Rows from block 3 of the audio encoder, named by matrix and row number. Rows with one number belong to one neuron. Each number is 200 + 20 x the weight over the matrix's rms, rounded and kept within 0 to 999. All counts start at 0.
# fc1: first MLP up (encoder.blocks.3.ff1.fc1.weight, 640x160), inputs 80-159
# fc2: first MLP down (encoder.blocks.3.ff1.fc2.weight, 160x640, transposed), outputs 80-159
fc1.265,182,157,233,178,215,197,200,240,193,200,191,200,192,228,190,200,174,188,189,204,193,193,176,173,157,211,216,203,178,177,206,229,204,209,185,218,236,234,203,184,150,156,201,155,186,189,213,206,179,212,209,183,203,211,189,209,209,186,174,180,208,207,199,141,166,179,182,159,209,199,204,224,197,189,205,233,197,199,191,204
fc2.265,233,253,169,200,213,206,193,179,201,208,191,184,230,186,244,214,165,204,193,210,222,230,171,261,187,187,174,212,238,202,168,186,201,175,208,194,192,200,211,185,192,183,233,219,212,205,184,181,204,196,195,209,190,181,202,206,209,211,209,191,210,213,201,220,217,206,163,192,175,195,207,203,224,214,191,207,194,221,186,204
fc1.266,221,228,199,190,180,168,189,185,209,174,210,205,169,227,184,201,191,227,162,219,189,211,228,198,204,223,249,184,186,225,227,210,186,183,165,234,193,156,219,204,216,204,205,195,217,233,171,266,198,196,199,177,144,207,201,188,177,230,217,188,186,200,216,191,199,185,215,184,186,222,202,200,211,204,221,206,159,188,207,205
fc2.266,161,214,162,225,190,180,200,180,216,175,258,210,199,220,189,193,161,215,217,228,172,202,229,172,219,216,223,183,181,179,211,163,204,209,215,194,212,206,227,212,222,211,189,230,214,229,147,232,230,187,189,206,192,180,207,191,188,253,200,190,189,179,174,150,197,167,240,213,193,206,171,187,202,218,232,229,166,221,167,233
fc1.267,196,225,190,177,195,169,171,191,207,247,196,195,198,189,185,183,208,165,178,221,231,163,198,168,186,198,203,197,181,219,202,208,222,187,217,189,222,169,191,190,178,211,220,206,227,199,241,202,207,176,242,187,217,215,205,193,201,153,185,182,164,193,199,193,194,149,206,195,235,172,191,207,177,202,228,241,184,219,218,218
fc2.267,224,158,217,184,221,206,222,206,170,189,198,210,190,249,156,196,221,204,227,204,191,179,190,200,191,170,174,178,201,208,223,177,207,224,201,199,195,180,202,232,189,207,223,160,208,199,197,180,207,219,199,187,210,206,228,211,204,172,192,240,195,236,224,202,200,199,179,203,184,224,232,185,197,235,177,214,190,226,175,167
fc1.268,193,194,217,175,156,173,186,198,199,208,217,207,168,171,196,190,225,186,181,201,203,237,187,170,226,200,192,209,206,263,187,244,175,199,189,223,219,199,235,215,204,196,202,186,183,185,156,207,130,184,227,189,204,230,220,192,178,208,200,217,207,172,208,199,203,173,189,191,209,201,206,191,204,194,184,199,211,189,162,177
fc2.268,200,208,188,205,196,172,177,195,212,240,199,183,224,234,211,193,224,177,220,228,185,191,171,202,209,194,219,180,243,202,172,215,219,204,211,184,229,229,207,243,198,187,194,210,230,205,195,222,208,196,180,210,160,208,216,168,189,207,213,188,198,250,238,174,171,194,181,229,225,199,198,232,198,189,210,183,208,194,174,197
fc1.269,209,216,204,191,174,186,238,201,208,219,186,190,177,225,227,188,186,190,187,201,176,169,188,227,189,211,231,178,172,215,172,222,200,225,210,199,255,232,193,183,184,188,211,194,174,197,176,157,198,241,230,260,223,244,179,217,202,174,216,179,192,184,213,179,183,207,209,220,197,168,169,232,230,197,175,199,206,185,214,177
fc2.269,189,193,226,174,219,197,181,190,188,251,206,200,177,179,226,220,194,179,236,194,214,228,227,241,226,196,204,216,211,214,181,199,204,193,195,200,179,198,207,173,201,198,196,242,233,209,210,197,186,227,201,206,210,195,191,219,213,204,215,200,193,194,194,184,239,210,228,181,236,204,214,195,226,235,201,228,198,200,245,197
fc1.270,194,190,179,172,203,212,187,211,201,192,201,232,243,207,214,185,185,197,199,192,222,187,203,226,201,214,178,200,191,237,179,201,205,238,213,213,193,227,219,206,168,210,181,179,232,211,188,184,208,212,185,172,219,221,217,195,198,192,176,185,166,173,207,214,221,169,219,207,208,188,197,194,216,203,209,194,160,228,174,203
fc2.270,187,204,199,205,224,156,167,192,186,180,181,195,133,189,196,212,210,222,169,184,173,207,226,171,194,207,248,204,197,186,194,205,148,213,209,199,215,191,182,215,213,210,215,200,229,189,183,195,195,193,230,187,226,193,173,189,208,227,254,200,193,216,213,220,230,209,186,191,212,224,192,198,201,202,191,178,206,174,208,191
fc1.271,210,195,199,193,188,196,244,212,214,211,199,169,185,197,199,199,216,184,190,194,193,223,187,183,154,205,214,212,170,216,209,185,210,212,195,201,200,158,193,203,211,229,219,208,202,226,202,204,209,175,241,220,217,188,191,237,240,196,217,191,253,184,203,182,209,181,175,209,186,209,160,158,195,194,234,180,193,177,232,199
fc2.271,203,226,197,212,192,194,262,203,229,196,186,232,195,206,170,215,184,204,229,217,214,186,211,153,213,193,198,205,217,207,187,234,193,202,220,213,201,222,200,199,211,212,206,205,246,210,170,188,174,198,237,201,192,184,202,236,219,207,219,175,213,197,219,216,183,196,204,180,199,199,225,224,200,176,216,170,184,218,243,201
fc1.272,237,194,184,220,221,190,193,183,186,222,187,192,223,183,215,209,195,179,206,212,225,193,183,194,229,159,202,203,207,208,208,188,204,179,204,193,180,188,190,201,221,211,180,187,200,186,189,231,211,175,200,180,172,190,195,190,179,214,207,224,197,190,182,193,206,227,241,225,206,185,195,195,182,206,208,197,204,175,176,195
fc2.272,237,211,162,177,217,188,191,197,189,217,206,201,186,218,201,190,167,170,221,202,208,218,190,199,205,228,162,219,201,213,215,226,224,185,217,196,185,206,196,199,199,213,213,194,218,183,200,197,199,170,193,199,189,221,210,174,162,198,209,184,189,202,195,167,201,192,233,200,201,213,204,190,216,180,195,197,207,193,225,203
fc1.273,225,236,207,164,189,219,209,232,211,189,223,194,221,217,209,225,223,171,205,204,174,224,162,189,212,199,198,203,195,202,209,196,185,190,181,205,222,199,220,164,183,181,223,187,235,199,222,206,199,243,171,206,201,169,172,191,194,170,179,203,220,131,192,171,187,166,182,214,194,216,238,226,187,228,191,175,187,233,217,244
fc2.273,172,142,168,181,173,197,172,217,221,187,212,217,215,190,219,185,170,227,195,185,185,186,232,209,204,161,190,199,191,177,199,192,179,193,173,210,190,199,187,195,214,185,245,205,207,158,200,227,182,194,187,235,238,221,188,189,210,165,195,177,218,258,181,204,201,242,235,218,157,182,189,207,192,177,211,167,221,192,211,230
fc1.274,167,216,181,211,178,210,205,215,180,190,157,164,190,194,170,229,185,175,199,188,181,201,205,200,190,164,201,180,188,200,199,224,200,198,210,228,181,191,217,186,243,195,213,198,220,172,220,177,194,227,200,194,174,198,214,220,172,225,184,194,200,180,197,187,198,218,193,223,198,194,215,172,184,169,148,234,201,196,195,206
fc2.274,232,208,193,212,221,201,207,202,200,188,197,219,217,235,203,196,182,194,192,216,244,187,216,211,209,216,172,227,199,208,200,202,214,225,246,206,208,196,214,212,201,209,169,232,207,181,206,190,204,159,175,205,195,208,194,204,188,175,211,195,189,202,195,186,184,193,198,178,164,174,219,181,235,207,223,140,199,227,161,230
fc1.275,209,210,199,210,216,193,181,191,199,182,153,194,215,213,201,175,205,206,202,163,220,214,190,185,194,220,161,200,187,189,230,195,190,192,204,207,222,164,210,188,202,177,218,211,205,191,200,213,189,237,242,214,236,190,186,206,206,218,196,210,208,212,220,211,183,165,188,195,227,206,208,253,221,194,190,179,194,194,234,208
fc2.275,219,172,233,178,201,202,224,220,190,222,203,232,212,203,220,191,196,206,199,197,210,211,159,229,175,206,214,203,215,197,194,204,210,246,202,194,193,195,206,211,202,190,205,208,227,202,216,239,203,229,199,201,203,168,187,207,208,206,219,214,221,192,227,210,241,209,197,203,184,216,195,215,202,191,180,177,189,151,210,219
fc1.276,200,194,193,201,180,212,190,189,173,172,141,210,197,209,190,194,227,184,210,201,218,173,192,217,212,219,193,204,203,206,199,175,198,191,203,221,188,221,184,170,175,179,224,195,194,195,184,202,189,191,189,209,232,226,156,153,196,177,179,148,199,208,228,206,182,202,202,156,187,188,179,205,188,200,200,193,153,220,188,205
fc2.276,197,194,198,192,246,213,184,198,224,179,187,208,145,218,197,202,210,230,187,183,183,213,217,152,219,201,260,201,207,199,207,172,195,229,212,188,195,187,189,172,201,194,175,203,198,185,237,200,216,199,259,167,192,214,210,251,147,211,208,235,179,184,200,160,181,217,174,231,218,209,196,198,192,204,175,216,184,186,189,157
fc1.277,173,209,196,184,207,177,213,159,207,210,216,174,210,224,150,169,190,223,200,231,237,190,240,165,191,232,173,243,177,178,207,233,213,180,170,197,202,203,216,211,188,186,199,160,223,186,224,189,187,235,202,211,228,198,216,214,201,198,216,195,185,209,243,164,195,184,233,215,186,228,204,195,247,211,212,217,193,189,238,177
fc2.277,224,170,201,200,165,197,209,174,197,212,248,221,221,209,239,228,152,219,212,216,194,191,186,173,220,212,218,172,188,225,177,193,201,218,220,198,201,202,198,225,199,178,257,219,174,233,226,177,195,197,205,187,200,194,207,182,209,194,182,184,196,197,160,210,203,165,209,208,183,217,181,202,195,229,186,180,239,222,199,214
fc1.278,194,181,206,195,213,205,191,197,206,162,204,199,194,176,180,205,217,213,208,214,182,207,174,208,189,204,172,198,195,216,207,193,223,169,180,212,210,192,208,202,206,188,185,193,242,185,223,175,226,235,190,198,190,201,224,220,193,208,203,177,178,204,207,225,184,161,204,210,197,244,218,206,201,160,158,216,199,222,186,197
fc2.278,203,236,193,189,182,242,189,192,185,211,206,180,186,176,220,182,201,190,183,197,176,174,204,232,198,187,221,180,188,180,209,227,178,179,176,203,184,210,195,196,208,164,175,179,185,199,184,211,216,197,188,195,226,207,168,184,241,217,205,241,206,196,184,186,209,204,190,204,263,204,196,181,197,217,221,200,220,197,183,214
fc1.279,168,197,219,222,211,206,211,212,205,203,187,194,193,238,167,199,188,206,200,222,201,221,225,203,212,219,201,212,196,183,200,172,194,192,200,228,202,202,173,190,203,196,204,182,201,176,222,176,209,187,217,211,212,183,245,209,211,205,233,190,175,201,174,221,198,224,198,188,186,185,187,180,212,225,201,204,191,214,197,224
fc2.279,207,197,201,182,184,209,187,180,188,219,196,205,203,195,234,179,206,198,184,208,239,201,180,215,211,184,193,226,225,212,176,213,207,228,191,176,205,203,198,201,191,195,208,210,213,198,206,221,204,173,185,185,230,183,208,175,181,189,189,226,200,197,185,193,158,161,194,206,219,185,183,193,213,236,221,200,226,175,187,201
fc1.280,190,221,196,197,193,180,183,175,194,192,165,198,166,221,192,220,207,185,205,212,211,177,205,170,196,208,209,198,150,175,200,189,210,232,211,169,216,198,193,177,208,199,184,220,181,201,206,213,189,223,212,196,222,206,186,228,219,198,241,188,214,193,191,188,247,172,214,186,210,200,215,200,216,207,217,199,155,189,169,212
fc2.280,187,202,172,205,196,181,213,208,173,193,207,186,222,216,209,182,220,189,215,216,223,218,204,216,191,204,203,219,199,203,246,189,185,200,193,187,204,210,181,202,207,180,197,190,202,231,193,196,195,178,186,170,211,215,234,180,193,213,197,212,187,164,172,233,198,242,185,199,205,195,203,216,211,189,209,184,174,213,175,225
fc1.281,203,208,186,196,187,191,205,188,199,227,199,212,193,218,172,188,182,187,217,208,201,204,187,176,203,202,228,225,197,221,190,170,226,187,192,188,208,217,201,176,165,179,211,199,221,172,228,190,189,196,198,214,181,201,222,216,209,167,235,190,217,207,203,181,213,176,244,222,200,181,193,220,216,201,192,203,195,194,206,186
fc2.281,196,207,192,181,203,178,214,185,197,199,241,160,194,239,196,197,192,207,165,222,185,200,205,208,188,231,198,183,197,219,219,195,194,206,195,223,197,187,188,211,180,208,196,235,170,188,192,206,199,215,190,197,196,197,193,200,187,201,217,202,185,228,184,171,182,191,211,193,189,203,197,184,196,242,205,207,185,205,194,203
fc1.282,176,197,179,198,159,199,179,190,181,173,168,226,166,167,219,204,202,191,186,176,223,196,202,196,189,217,255,218,181,157,186,197,181,182,222,199,222,240,190,176,216,190,178,188,206,193,223,215,229,217,175,216,204,164,213,199,185,205,199,198,227,166,209,214,187,220,159,201,219,240,154,194,218,199,170,198,183,186,204,216
fc2.282,213,219,208,200,192,198,199,178,190,204,228,220,224,197,199,206,188,200,235,187,228,180,163,210,203,200,161,183,213,203,221,219,203,194,218,214,220,195,223,206,199,233,207,138,193,217,198,243,187,228,180,194,227,245,163,215,219,214,158,228,219,262,195,184,228,213,227,212,204,208,221,213,173,209,219,182,211,214,213,163
fc1.283,187,213,182,192,218,230,179,159,226,216,185,193,199,209,184,212,187,175,212,218,193,236,213,189,190,185,184,160,179,203,193,182,191,204,225,200,210,177,212,208,190,209,233,226,188,176,208,234,177,198,197,192,192,229,200,191,193,201,236,162,199,209,229,199,198,150,195,187,166,195,184,176,219,202,213,208,197,172,194,202
fc2.283,213,193,187,179,214,228,174,207,207,187,226,197,202,177,201,187,203,184,253,204,202,180,187,167,162,182,222,201,220,193,195,194,195,167,207,195,169,229,228,206,195,164,216,190,210,205,192,233,202,201,220,262,204,192,202,206,189,181,206,203,196,200,204,206,203,226,227,196,187,213,226,191,188,206,170,183,170,217,193,205
fc1.284,198,198,199,254,173,221,206,218,176,238,208,203,208,190,247,210,223,200,205,227,199,198,201,249,192,210,161,211,197,222,163,221,235,174,234,226,200,215,207,229,222,188,212,222,205,194,176,207,199,200,196,205,187,163,212,218,189,183,200,187,206,202,218,215,204,203,220,189,207,203,195,189,199,219,189,202,203,197,216,188
fc2.284,193,214,201,183,223,195,186,209,220,199,190,208,184,175,174,222,169,184,171,187,213,182,239,230,165,197,205,195,216,184,191,204,204,232,222,188,210,215,198,201,199,173,208,197,201,202,222,207,202,203,207,232,197,213,202,201,192,160,163,209,223,195,208,215,212,215,186,245,194,184,194,171,209,226,183,185,208,204,177,186
fc1.285,204,187,235,231,215,171,172,199,253,167,217,200,200,193,206,188,170,218,196,189,207,190,191,245,202,170,201,182,212,193,205,155,203,194,202,210,205,205,219,214,202,202,226,182,219,217,183,201,212,196,237,176,228,184,191,228,186,173,184,163,193,193,203,183,164,206,224,210,170,198,208,182,207,215,201,215,278,194,196,209
fc2.285,167,194,122,200,199,208,226,197,184,203,201,200,224,187,217,192,225,213,239,148,213,193,193,196,177,206,218,215,228,218,159,195,205,207,223,206,241,224,202,210,194,190,203,209,185,169,199,251,197,219,195,171,236,184,227,180,200,184,183,183,192,229,212,216,217,228,171,219,212,199,223,185,180,228,212,223,190,192,220,189
fc1.286,188,211,180,199,204,207,182,217,164,225,202,204,194,201,199,200,218,209,231,227,195,189,223,184,199,172,212,178,210,187,206,192,200,210,192,204,221,208,212,182,181,169,200,175,220,194,202,206,206,213,186,196,195,200,277,202,215,197,198,174,202,194,182,216,215,255,215,206,220,207,214,213,204,199,182,187,191,228,231,192
fc2.286,225,186,188,205,203,201,228,195,213,194,188,168,179,183,190,201,184,185,177,202,188,174,178,220,198,205,218,200,141,226,223,207,221,184,206,207,218,221,188,196,199,207,190,195,212,208,184,231,224,231,221,227,239,166,176,199,234,206,190,201,241,201,194,205,195,190,186,210,202,194,195,201,206,189,213,165,195,170,203,198
fc1.287,188,185,199,233,201,233,221,222,192,193,215,183,189,187,190,158,183,246,238,205,193,219,234,227,216,205,197,216,214,206,205,159,224,199,234,249,185,213,189,189,200,207,200,163,234,182,224,195,175,208,195,195,182,210,228,187,197,180,213,161,200,161,231,184,204,196,234,182,245,224,172,193,180,238,186,234,185,212,171,226
fc2.287,168,159,228,220,184,213,214,187,161,183,159,192,180,230,198,192,242,207,195,191,232,166,209,227,181,192,267,210,181,201,180,221,200,214,225,203,212,190,190,207,211,164,179,199,184,203,229,225,215,207,167,218,209,184,174,185,211,200,191,183,244,198,186,205,179,230,193,222,200,196,211,197,181,169,208,227,188,190,210,217
fc1.288,186,200,206,207,201,226,230,196,202,221,221,209,208,172,171,199,198,193,179,186,186,183,234,215,172,168,217,201,222,208,190,204,216,151,215,206,203,197,222,187,193,199,187,180,179,191,224,172,229,205,203,203,210,189,201,180,207,186,195,227,212,187,187,210,192,202,204,211,189,188,203,183,194,205,218,216,241,206,197,191
fc2.288,220,210,208,197,185,218,179,213,209,187,190,191,189,212,194,193,205,186,184,210,176,194,203,207,185,219,206,197,177,181,173,220,205,203,206,169,203,213,173,211,213,161,191,226,213,220,212,237,188,220,208,208,211,233,191,216,162,193,206,204,186,228,174,191,188,212,188,208,186,227,187,229,196,199,216,183,167,223,196,225
fc1.289,194,213,198,209,198,183,234,194,200,227,211,220,170,198,198,220,183,235,175,239,183,242,208,193,231,224,224,203,205,208,195,246,200,191,267,189,200,157,184,210,188,204,173,237,176,164,218,225,215,171,236,191,206,186,233,198,224,172,198,257,215,166,205,206,205,232,200,238,190,180,204,195,217,186,182,197,199,205,250,140
fc2.289,222,197,199,205,208,211,227,190,170,164,211,175,220,191,230,176,222,231,216,183,221,198,175,199,239,200,202,206,230,198,204,186,169,236,200,203,176,211,176,197,232,189,217,229,197,206,196,143,153,182,219,206,216,188,186,177,173,167,186,150,215,172,234,207,252,173,189,184,209,210,186,204,198,186,182,185,188,182,205,238
fc1.290,203,201,201,202,242,198,228,199,205,193,197,186,235,266,189,195,198,222,198,206,177,190,172,239,149,207,179,218,227,171,209,175,207,204,185,218,187,178,208,230,194,234,214,190,186,194,206,215,204,222,224,190,203,184,149,206,205,183,213,190,212,175,164,261,174,179,221,207,180,207,191,179,212,193,219,206,213,238,250,182
fc2.290,207,175,154,192,192,220,167,219,168,226,202,212,202,176,203,222,177,182,196,182,179,172,206,227,212,215,189,207,176,194,164,190,201,191,156,186,223,207,197,225,206,234,220,168,200,212,203,236,195,206,226,184,208,235,205,197,213,205,217,188,193,235,226,192,215,212,174,180,165,218,185,229,228,199,160,190,180,225,207,202
fc1.291,210,185,216,207,225,238,219,202,223,252,177,201,246,229,179,197,228,188,220,162,209,192,182,173,206,221,238,194,164,206,173,171,231,193,198,200,218,203,166,224,206,210,198,226,173,196,210,197,201,168,213,226,179,210,212,222,184,151,206,164,215,202,247,186,235,170,200,177,210,224,196,254,177,214,184,207,199,179,191,203
fc2.291,170,179,203,183,172,146,236,218,181,198,202,254,189,184,249,175,213,223,197,221,212,220,192,197,188,213,200,229,208,167,215,187,190,186,201,205,195,198,176,214,190,173,196,184,184,182,193,234,176,195,249,221,208,206,214,174,218,189,216,203,247,206,214,214,172,204,160,224,228,200,210,193,206,210,200,210,155,164,214,203
fc1.292,235,200,211,192,182,247,225,211,197,208,203,190,183,192,194,207,171,175,196,200,190,211,185,182,196,175,205,196,200,212,202,217,229,229,185,178,185,220,186,162,211,180,203,183,190,209,229,159,168,189,192,170,224,166,174,195,216,210,181,209,206,199,214,210,182,216,181,170,200,213,194,226,214,204,219,144,214,178,184,207
fc2.292,155,178,178,166,231,164,202,218,214,161,229,207,172,213,206,197,186,200,194,156,183,212,240,192,215,239,181,214,198,161,217,197,187,201,200,208,202,216,203,186,218,237,243,199,208,205,201,172,225,197,219,195,211,222,246,189,187,173,189,196,198,193,171,193,182,174,179,190,175,162,175,192,226,180,219,224,180,166,168,198
fc1.293,221,203,209,247,202,192,197,207,185,196,244,222,183,199,202,183,233,175,192,215,189,179,203,208,231,203,176,222,206,211,206,214,200,207,196,207,243,190,221,185,199,190,196,184,199,176,244,171,221,161,213,208,182,182,200,221,181,199,182,184,226,195,198,203,207,212,221,209,218,208,228,221,224,169,191,187,152,242,199,203
fc2.293,217,211,200,191,192,220,172,190,185,214,194,205,204,198,206,196,187,236,207,199,196,195,229,185,210,188,222,181,186,225,192,171,193,216,203,212,201,204,222,199,193,186,211,218,193,212,176,226,203,196,199,190,206,198,211,180,213,190,202,213,233,217,182,183,221,170,166,174,199,211,186,211,186,180,194,194,192,187,204,220
fc1.294,162,214,169,149,189,237,176,192,206,197,216,199,222,216,225,234,224,173,231,209,166,198,205,167,182,189,207,224,205,168,201,190,210,202,210,212,204,221,207,221,204,216,204,221,215,180,169,197,192,222,224,223,188,191,218,216,193,200,206,234,185,195,206,229,177,206,191,180,224,214,186,165,204,193,229,185,186,197,219,176
fc2.294,211,183,216,192,225,213,202,220,199,186,211,206,196,172,185,187,186,159,214,225,234,183,185,203,210,194,211,209,234,203,206,213,209,196,215,195,193,215,180,191,201,210,215,188,236,223,207,203,177,179,172,194,214,170,192,188,207,174,178,152,206,186,227,193,202,187,188,171,198,202,185,220,209,185,201,180,208,197,159,194
fc1.295,212,200,225,200,219,222,222,220,202,199,207,171,200,195,175,206,224,211,213,205,191,228,192,202,207,183,195,235,164,211,235,207,216,202,186,227,220,206,219,214,180,221,215,222,190,177,201,187,217,178,206,205,210,194,208,198,203,162,191,207,179,205,191,217,185,173,202,196,209,208,201,167,206,181,213,195,188,216,251,197
fc2.295,183,194,161,199,196,199,204,190,239,212,197,221,188,199,204,178,187,202,221,228,210,180,170,199,184,211,206,191,205,176,191,210,180,232,256,215,168,198,184,197,195,213,162,155,186,189,199,216,176,213,236,204,234,203,213,179,216,170,200,216,184,233,143,198,201,214,190,166,226,217,222,203,200,174,179,195,243,190,190,194
fc1.296,159,226,191,211,213,220,183,215,183,225,194,197,191,207,187,208,200,259,202,184,237,223,195,207,196,202,229,193,199,209,207,200,205,202,182,207,163,178,222,186,219,217,175,173,186,171,211,210,177,197,210,214,196,159,211,220,207,231,219,225,190,173,209,231,196,210,236,170,208,222,176,212,192,179,202,159,208,166,236,180
fc2.296,221,196,216,186,187,176,209,215,199,202,180,233,225,212,202,204,193,180,202,212,214,208,218,195,224,232,190,207,189,198,175,199,176,171,163,220,211,209,204,206,213,190,197,216,206,168,238,187,191,238,225,181,148,249,183,176,185,213,157,187,213,172,226,181,211,174,215,187,181,195,198,202,223,198,171,193,186,181,174,214
fc1.297,209,199,228,170,235,166,186,200,198,194,183,225,177,184,201,189,203,218,169,198,214,215,176,159,203,196,200,178,219,166,201,196,213,203,209,196,198,206,214,189,178,206,175,191,204,196,218,210,192,204,222,217,220,208,194,203,182,176,213,181,217,226,171,200,227,199,201,230,205,197,218,200,191,186,213,193,218,205,206,200
fc2.297,162,204,200,187,187,209,202,165,182,198,188,178,201,201,203,231,193,203,206,194,191,196,203,254,199,218,176,257,207,195,177,190,193,200,206,184,181,168,218,217,183,245,208,210,206,208,209,188,181,184,181,189,234,205,187,200,215,197,222,180,201,200,192,212,188,197,173,194,191,207,207,198,189,178,194,178,191,215,186,218
fc1.298,204,226,237,182,226,194,189,195,215,214,193,177,212,232,225,237,208,196,177,217,215,221,207,156,205,203,174,215,216,262,223,197,173,216,215,224,172,217,185,221,198,208,215,184,220,189,200,194,226,202,190,180,197,212,145,234,232,208,210,188,207,213,219,189,194,214,199,235,173,183,216,214,210,190,204,198,193,208,174,241
fc2.298,220,184,237,207,182,198,203,168,217,213,176,191,205,194,243,189,178,176,173,181,229,196,202,216,177,154,201,224,221,150,196,216,181,210,169,190,202,205,226,169,177,232,166,240,174,251,215,172,212,191,221,207,201,180,197,182,214,231,210,178,180,186,185,237,213,243,210,188,206,222,213,205,223,202,211,193,188,186,201,149
fc1.299,169,189,226,201,171,203,195,216,172,152,202,210,215,193,202,195,155,207,201,193,210,187,158,231,186,208,205,249,200,193,223,209,217,193,164,219,194,186,243,192,168,190,184,188,211,205,211,174,226,194,229,160,224,186,209,180,205,200,164,213,196,211,238,165,196,167,193,155,233,203,150,213,206,205,207,232,220,163,165,215
fc2.299,221,200,175,178,216,248,190,249,204,191,226,174,175,201,244,205,198,209,177,190,208,210,210,236,194,262,229,199,177,234,191,143,208,165,185,197,199,248,183,164,190,185,202,187,222,207,190,192,206,211,210,206,179,180,190,192,177,197,223,193,199,163,162,189,193,176,176,193,200,215,192,207,212,199,214,215,189,224,207,180
fc1.300,186,195,207,194,196,191,190,217,206,201,171,185,178,217,220,203,221,198,213,186,214,190,191,178,230,223,220,187,216,182,215,201,221,208,219,208,175,200,204,171,187,255,206,229,209,189,184,194,194,203,199,206,191,170,193,188,199,186,200,223,212,211,224,236,188,231,199,207,190,202,215,186,205,179,200,203,197,199,148,208
fc2.300,194,207,222,220,229,219,222,198,204,234,205,202,243,188,161,183,177,192,201,207,238,185,185,178,184,193,218,181,173,212,199,185,180,183,231,190,193,200,182,234,211,211,189,234,196,194,203,199,200,191,207,192,232,182,194,231,214,181,191,186,203,201,204,188,235,159,176,168,222,245,187,205,203,203,202,183,190,213,216,187
fc1.301,175,230,192,211,216,193,169,242,139,193,173,180,180,223,186,203,201,223,192,222,146,183,199,200,189,188,209,189,192,211,209,194,186,194,180,201,196,172,219,196,237,198,226,205,201,226,195,196,168,203,185,214,203,184,188,175,216,223,181,241,195,206,182,189,185,226,209,211,237,185,176,192,202,221,188,204,197,196,207,196
fc2.301,208,192,210,179,134,231,203,202,212,209,193,201,192,218,201,204,212,220,216,202,206,177,239,171,201,193,247,218,234,196,223,213,207,183,211,182,185,226,204,198,186,197,182,174,192,232,179,202,213,235,176,208,198,180,195,232,174,216,218,203,216,188,222,224,213,208,192,208,204,209,191,202,216,238,170,185,179,215,227,188
fc1.302,196,157,233,156,220,136,209,231,207,229,205,161,219,195,200,193,177,214,182,211,204,203,221,173,162,184,242,220,203,173,194,195,195,195,210,206,216,161,236,212,182,208,179,206,172,191,195,191,237,204,219,185,187,224,181,197,177,199,182,184,215,223,225,208,156,188,186,206,218,202,201,231,182,199,233,186,192,220,221,177
fc2.302,211,197,177,201,191,201,179,190,186,244,256,240,249,202,190,189,195,206,223,192,180,228,203,264,189,194,201,221,200,197,197,202,227,214,226,171,209,221,206,207,215,193,193,206,223,170,229,178,179,141,203,210,214,201,179,186,208,184,205,221,208,178,192,203,181,222,206,218,171,177,185,198,232,195,168,212,206,186,211,224
fc1.303,203,198,203,210,242,201,179,194,174,187,193,204,210,178,189,185,210,224,193,177,214,163,201,208,207,222,191,217,221,204,192,180,179,162,223,194,256,179,234,195,182,196,227,198,277,190,200,191,213,200,206,216,203,209,196,212,198,210,191,204,211,200,191,197,187,169,199,188,227,204,210,252,183,208,161,229,236,218,161,224
fc2.303,185,186,238,168,229,211,253,248,216,202,214,217,213,161,210,215,228,198,225,207,212,235,174,188,206,201,249,216,244,207,210,212,192,225,202,208,189,170,209,242,190,177,197,162,177,180,199,181,231,201,209,204,182,186,210,194,160,214,196,169,205,170,214,240,223,192,192,190,209,180,221,215,198,229,163,225,194,185,201,203
fc1.304,239,222,215,197,193,209,221,219,170,176,195,210,198,224,175,211,199,179,211,213,182,254,230,182,192,177,186,218,213,207,221,177,164,218,214,219,207,205,191,172,207,194,189,175,216,167,210,173,170,194,211,222,191,210,171,205,188,178,165,194,202,198,193,213,210,231,215,188,190,223,215,207,195,191,229,212,214,191,201,193
fc2.304,190,243,212,202,227,221,208,201,179,169,220,160,224,248,187,203,224,203,197,213,244,178,196,196,238,181,188,204,196,169,209,186,184,193,133,195,197,169,202,169,206,188,202,186,211,198,206,212,195,203,184,228,175,173,205,208,157,189,207,201,204,175,151,199,182,189,177,169,186,186,202,194,206,197,221,222,164,169,220,182
fc1.305,209,173,194,200,197,173,181,211,177,179,188,191,181,201,213,202,218,220,183,239,152,191,169,224,221,232,195,204,204,212,181,190,192,206,169,201,205,226,197,166,250,215,186,179,212,176,221,180,226,216,184,198,207,203,209,239,154,230,188,218,193,193,196,174,190,180,195,231,218,209,205,229,217,202,203,191,165,218,212,219
fc2.305,254,204,191,203,224,191,193,228,195,220,200,193,189,202,232,181,197,178,217,201,168,191,162,185,174,177,193,217,184,199,226,210,190,209,209,181,175,184,180,236,179,192,207,190,238,183,226,219,209,190,204,213,236,208,197,236,197,169,206,230,205,193,156,216,197,203,183,238,176,185,190,204,181,172,231,226,176,173,214,224
fc1.306,176,249,187,207,163,194,193,217,197,195,184,217,225,200,184,229,212,182,193,198,185,168,189,242,191,219,209,213,205,228,218,210,181,202,165,186,212,217,221,212,193,167,227,234,175,232,185,207,204,205,217,185,211,187,188,237,222,209,193,157,205,218,215,198,203,212,171,186,199,191,205,163,219,203,176,198,219,225,233,180
fc2.306,174,226,197,186,222,204,193,187,216,193,227,197,193,180,184,208,223,195,166,211,204,213,213,177,176,182,260,181,203,233,185,214,205,180,199,171,198,189,214,183,197,213,171,232,199,157,214,144,200,171,215,212,232,188,205,191,161,230,215,205,180,197,194,218,183,208,199,185,234,218,245,204,222,188,185,181,152,206,158,210
fc1.307,205,197,221,172,229,215,199,205,210,214,165,206,209,221,209,159,196,172,145,212,204,208,196,212,228,190,218,237,209,177,206,210,200,224,190,214,190,254,182,157,203,244,177,214,172,200,223,184,236,193,201,204,164,190,231,170,192,198,194,180,158,194,211,187,160,220,216,201,165,208,175,197,217,250,177,157,191,236,206,196
fc2.307,210,200,233,237,210,223,185,190,179,245,213,160,190,200,184,216,218,201,173,168,207,212,210,210,197,210,212,210,226,171,203,199,203,202,199,187,195,202,236,180,194,192,200,208,225,214,179,179,198,212,212,154,209,222,230,189,206,167,225,148,241,218,204,214,218,208,241,214,184,208,236,214,205,201,201,205,219,178,223,187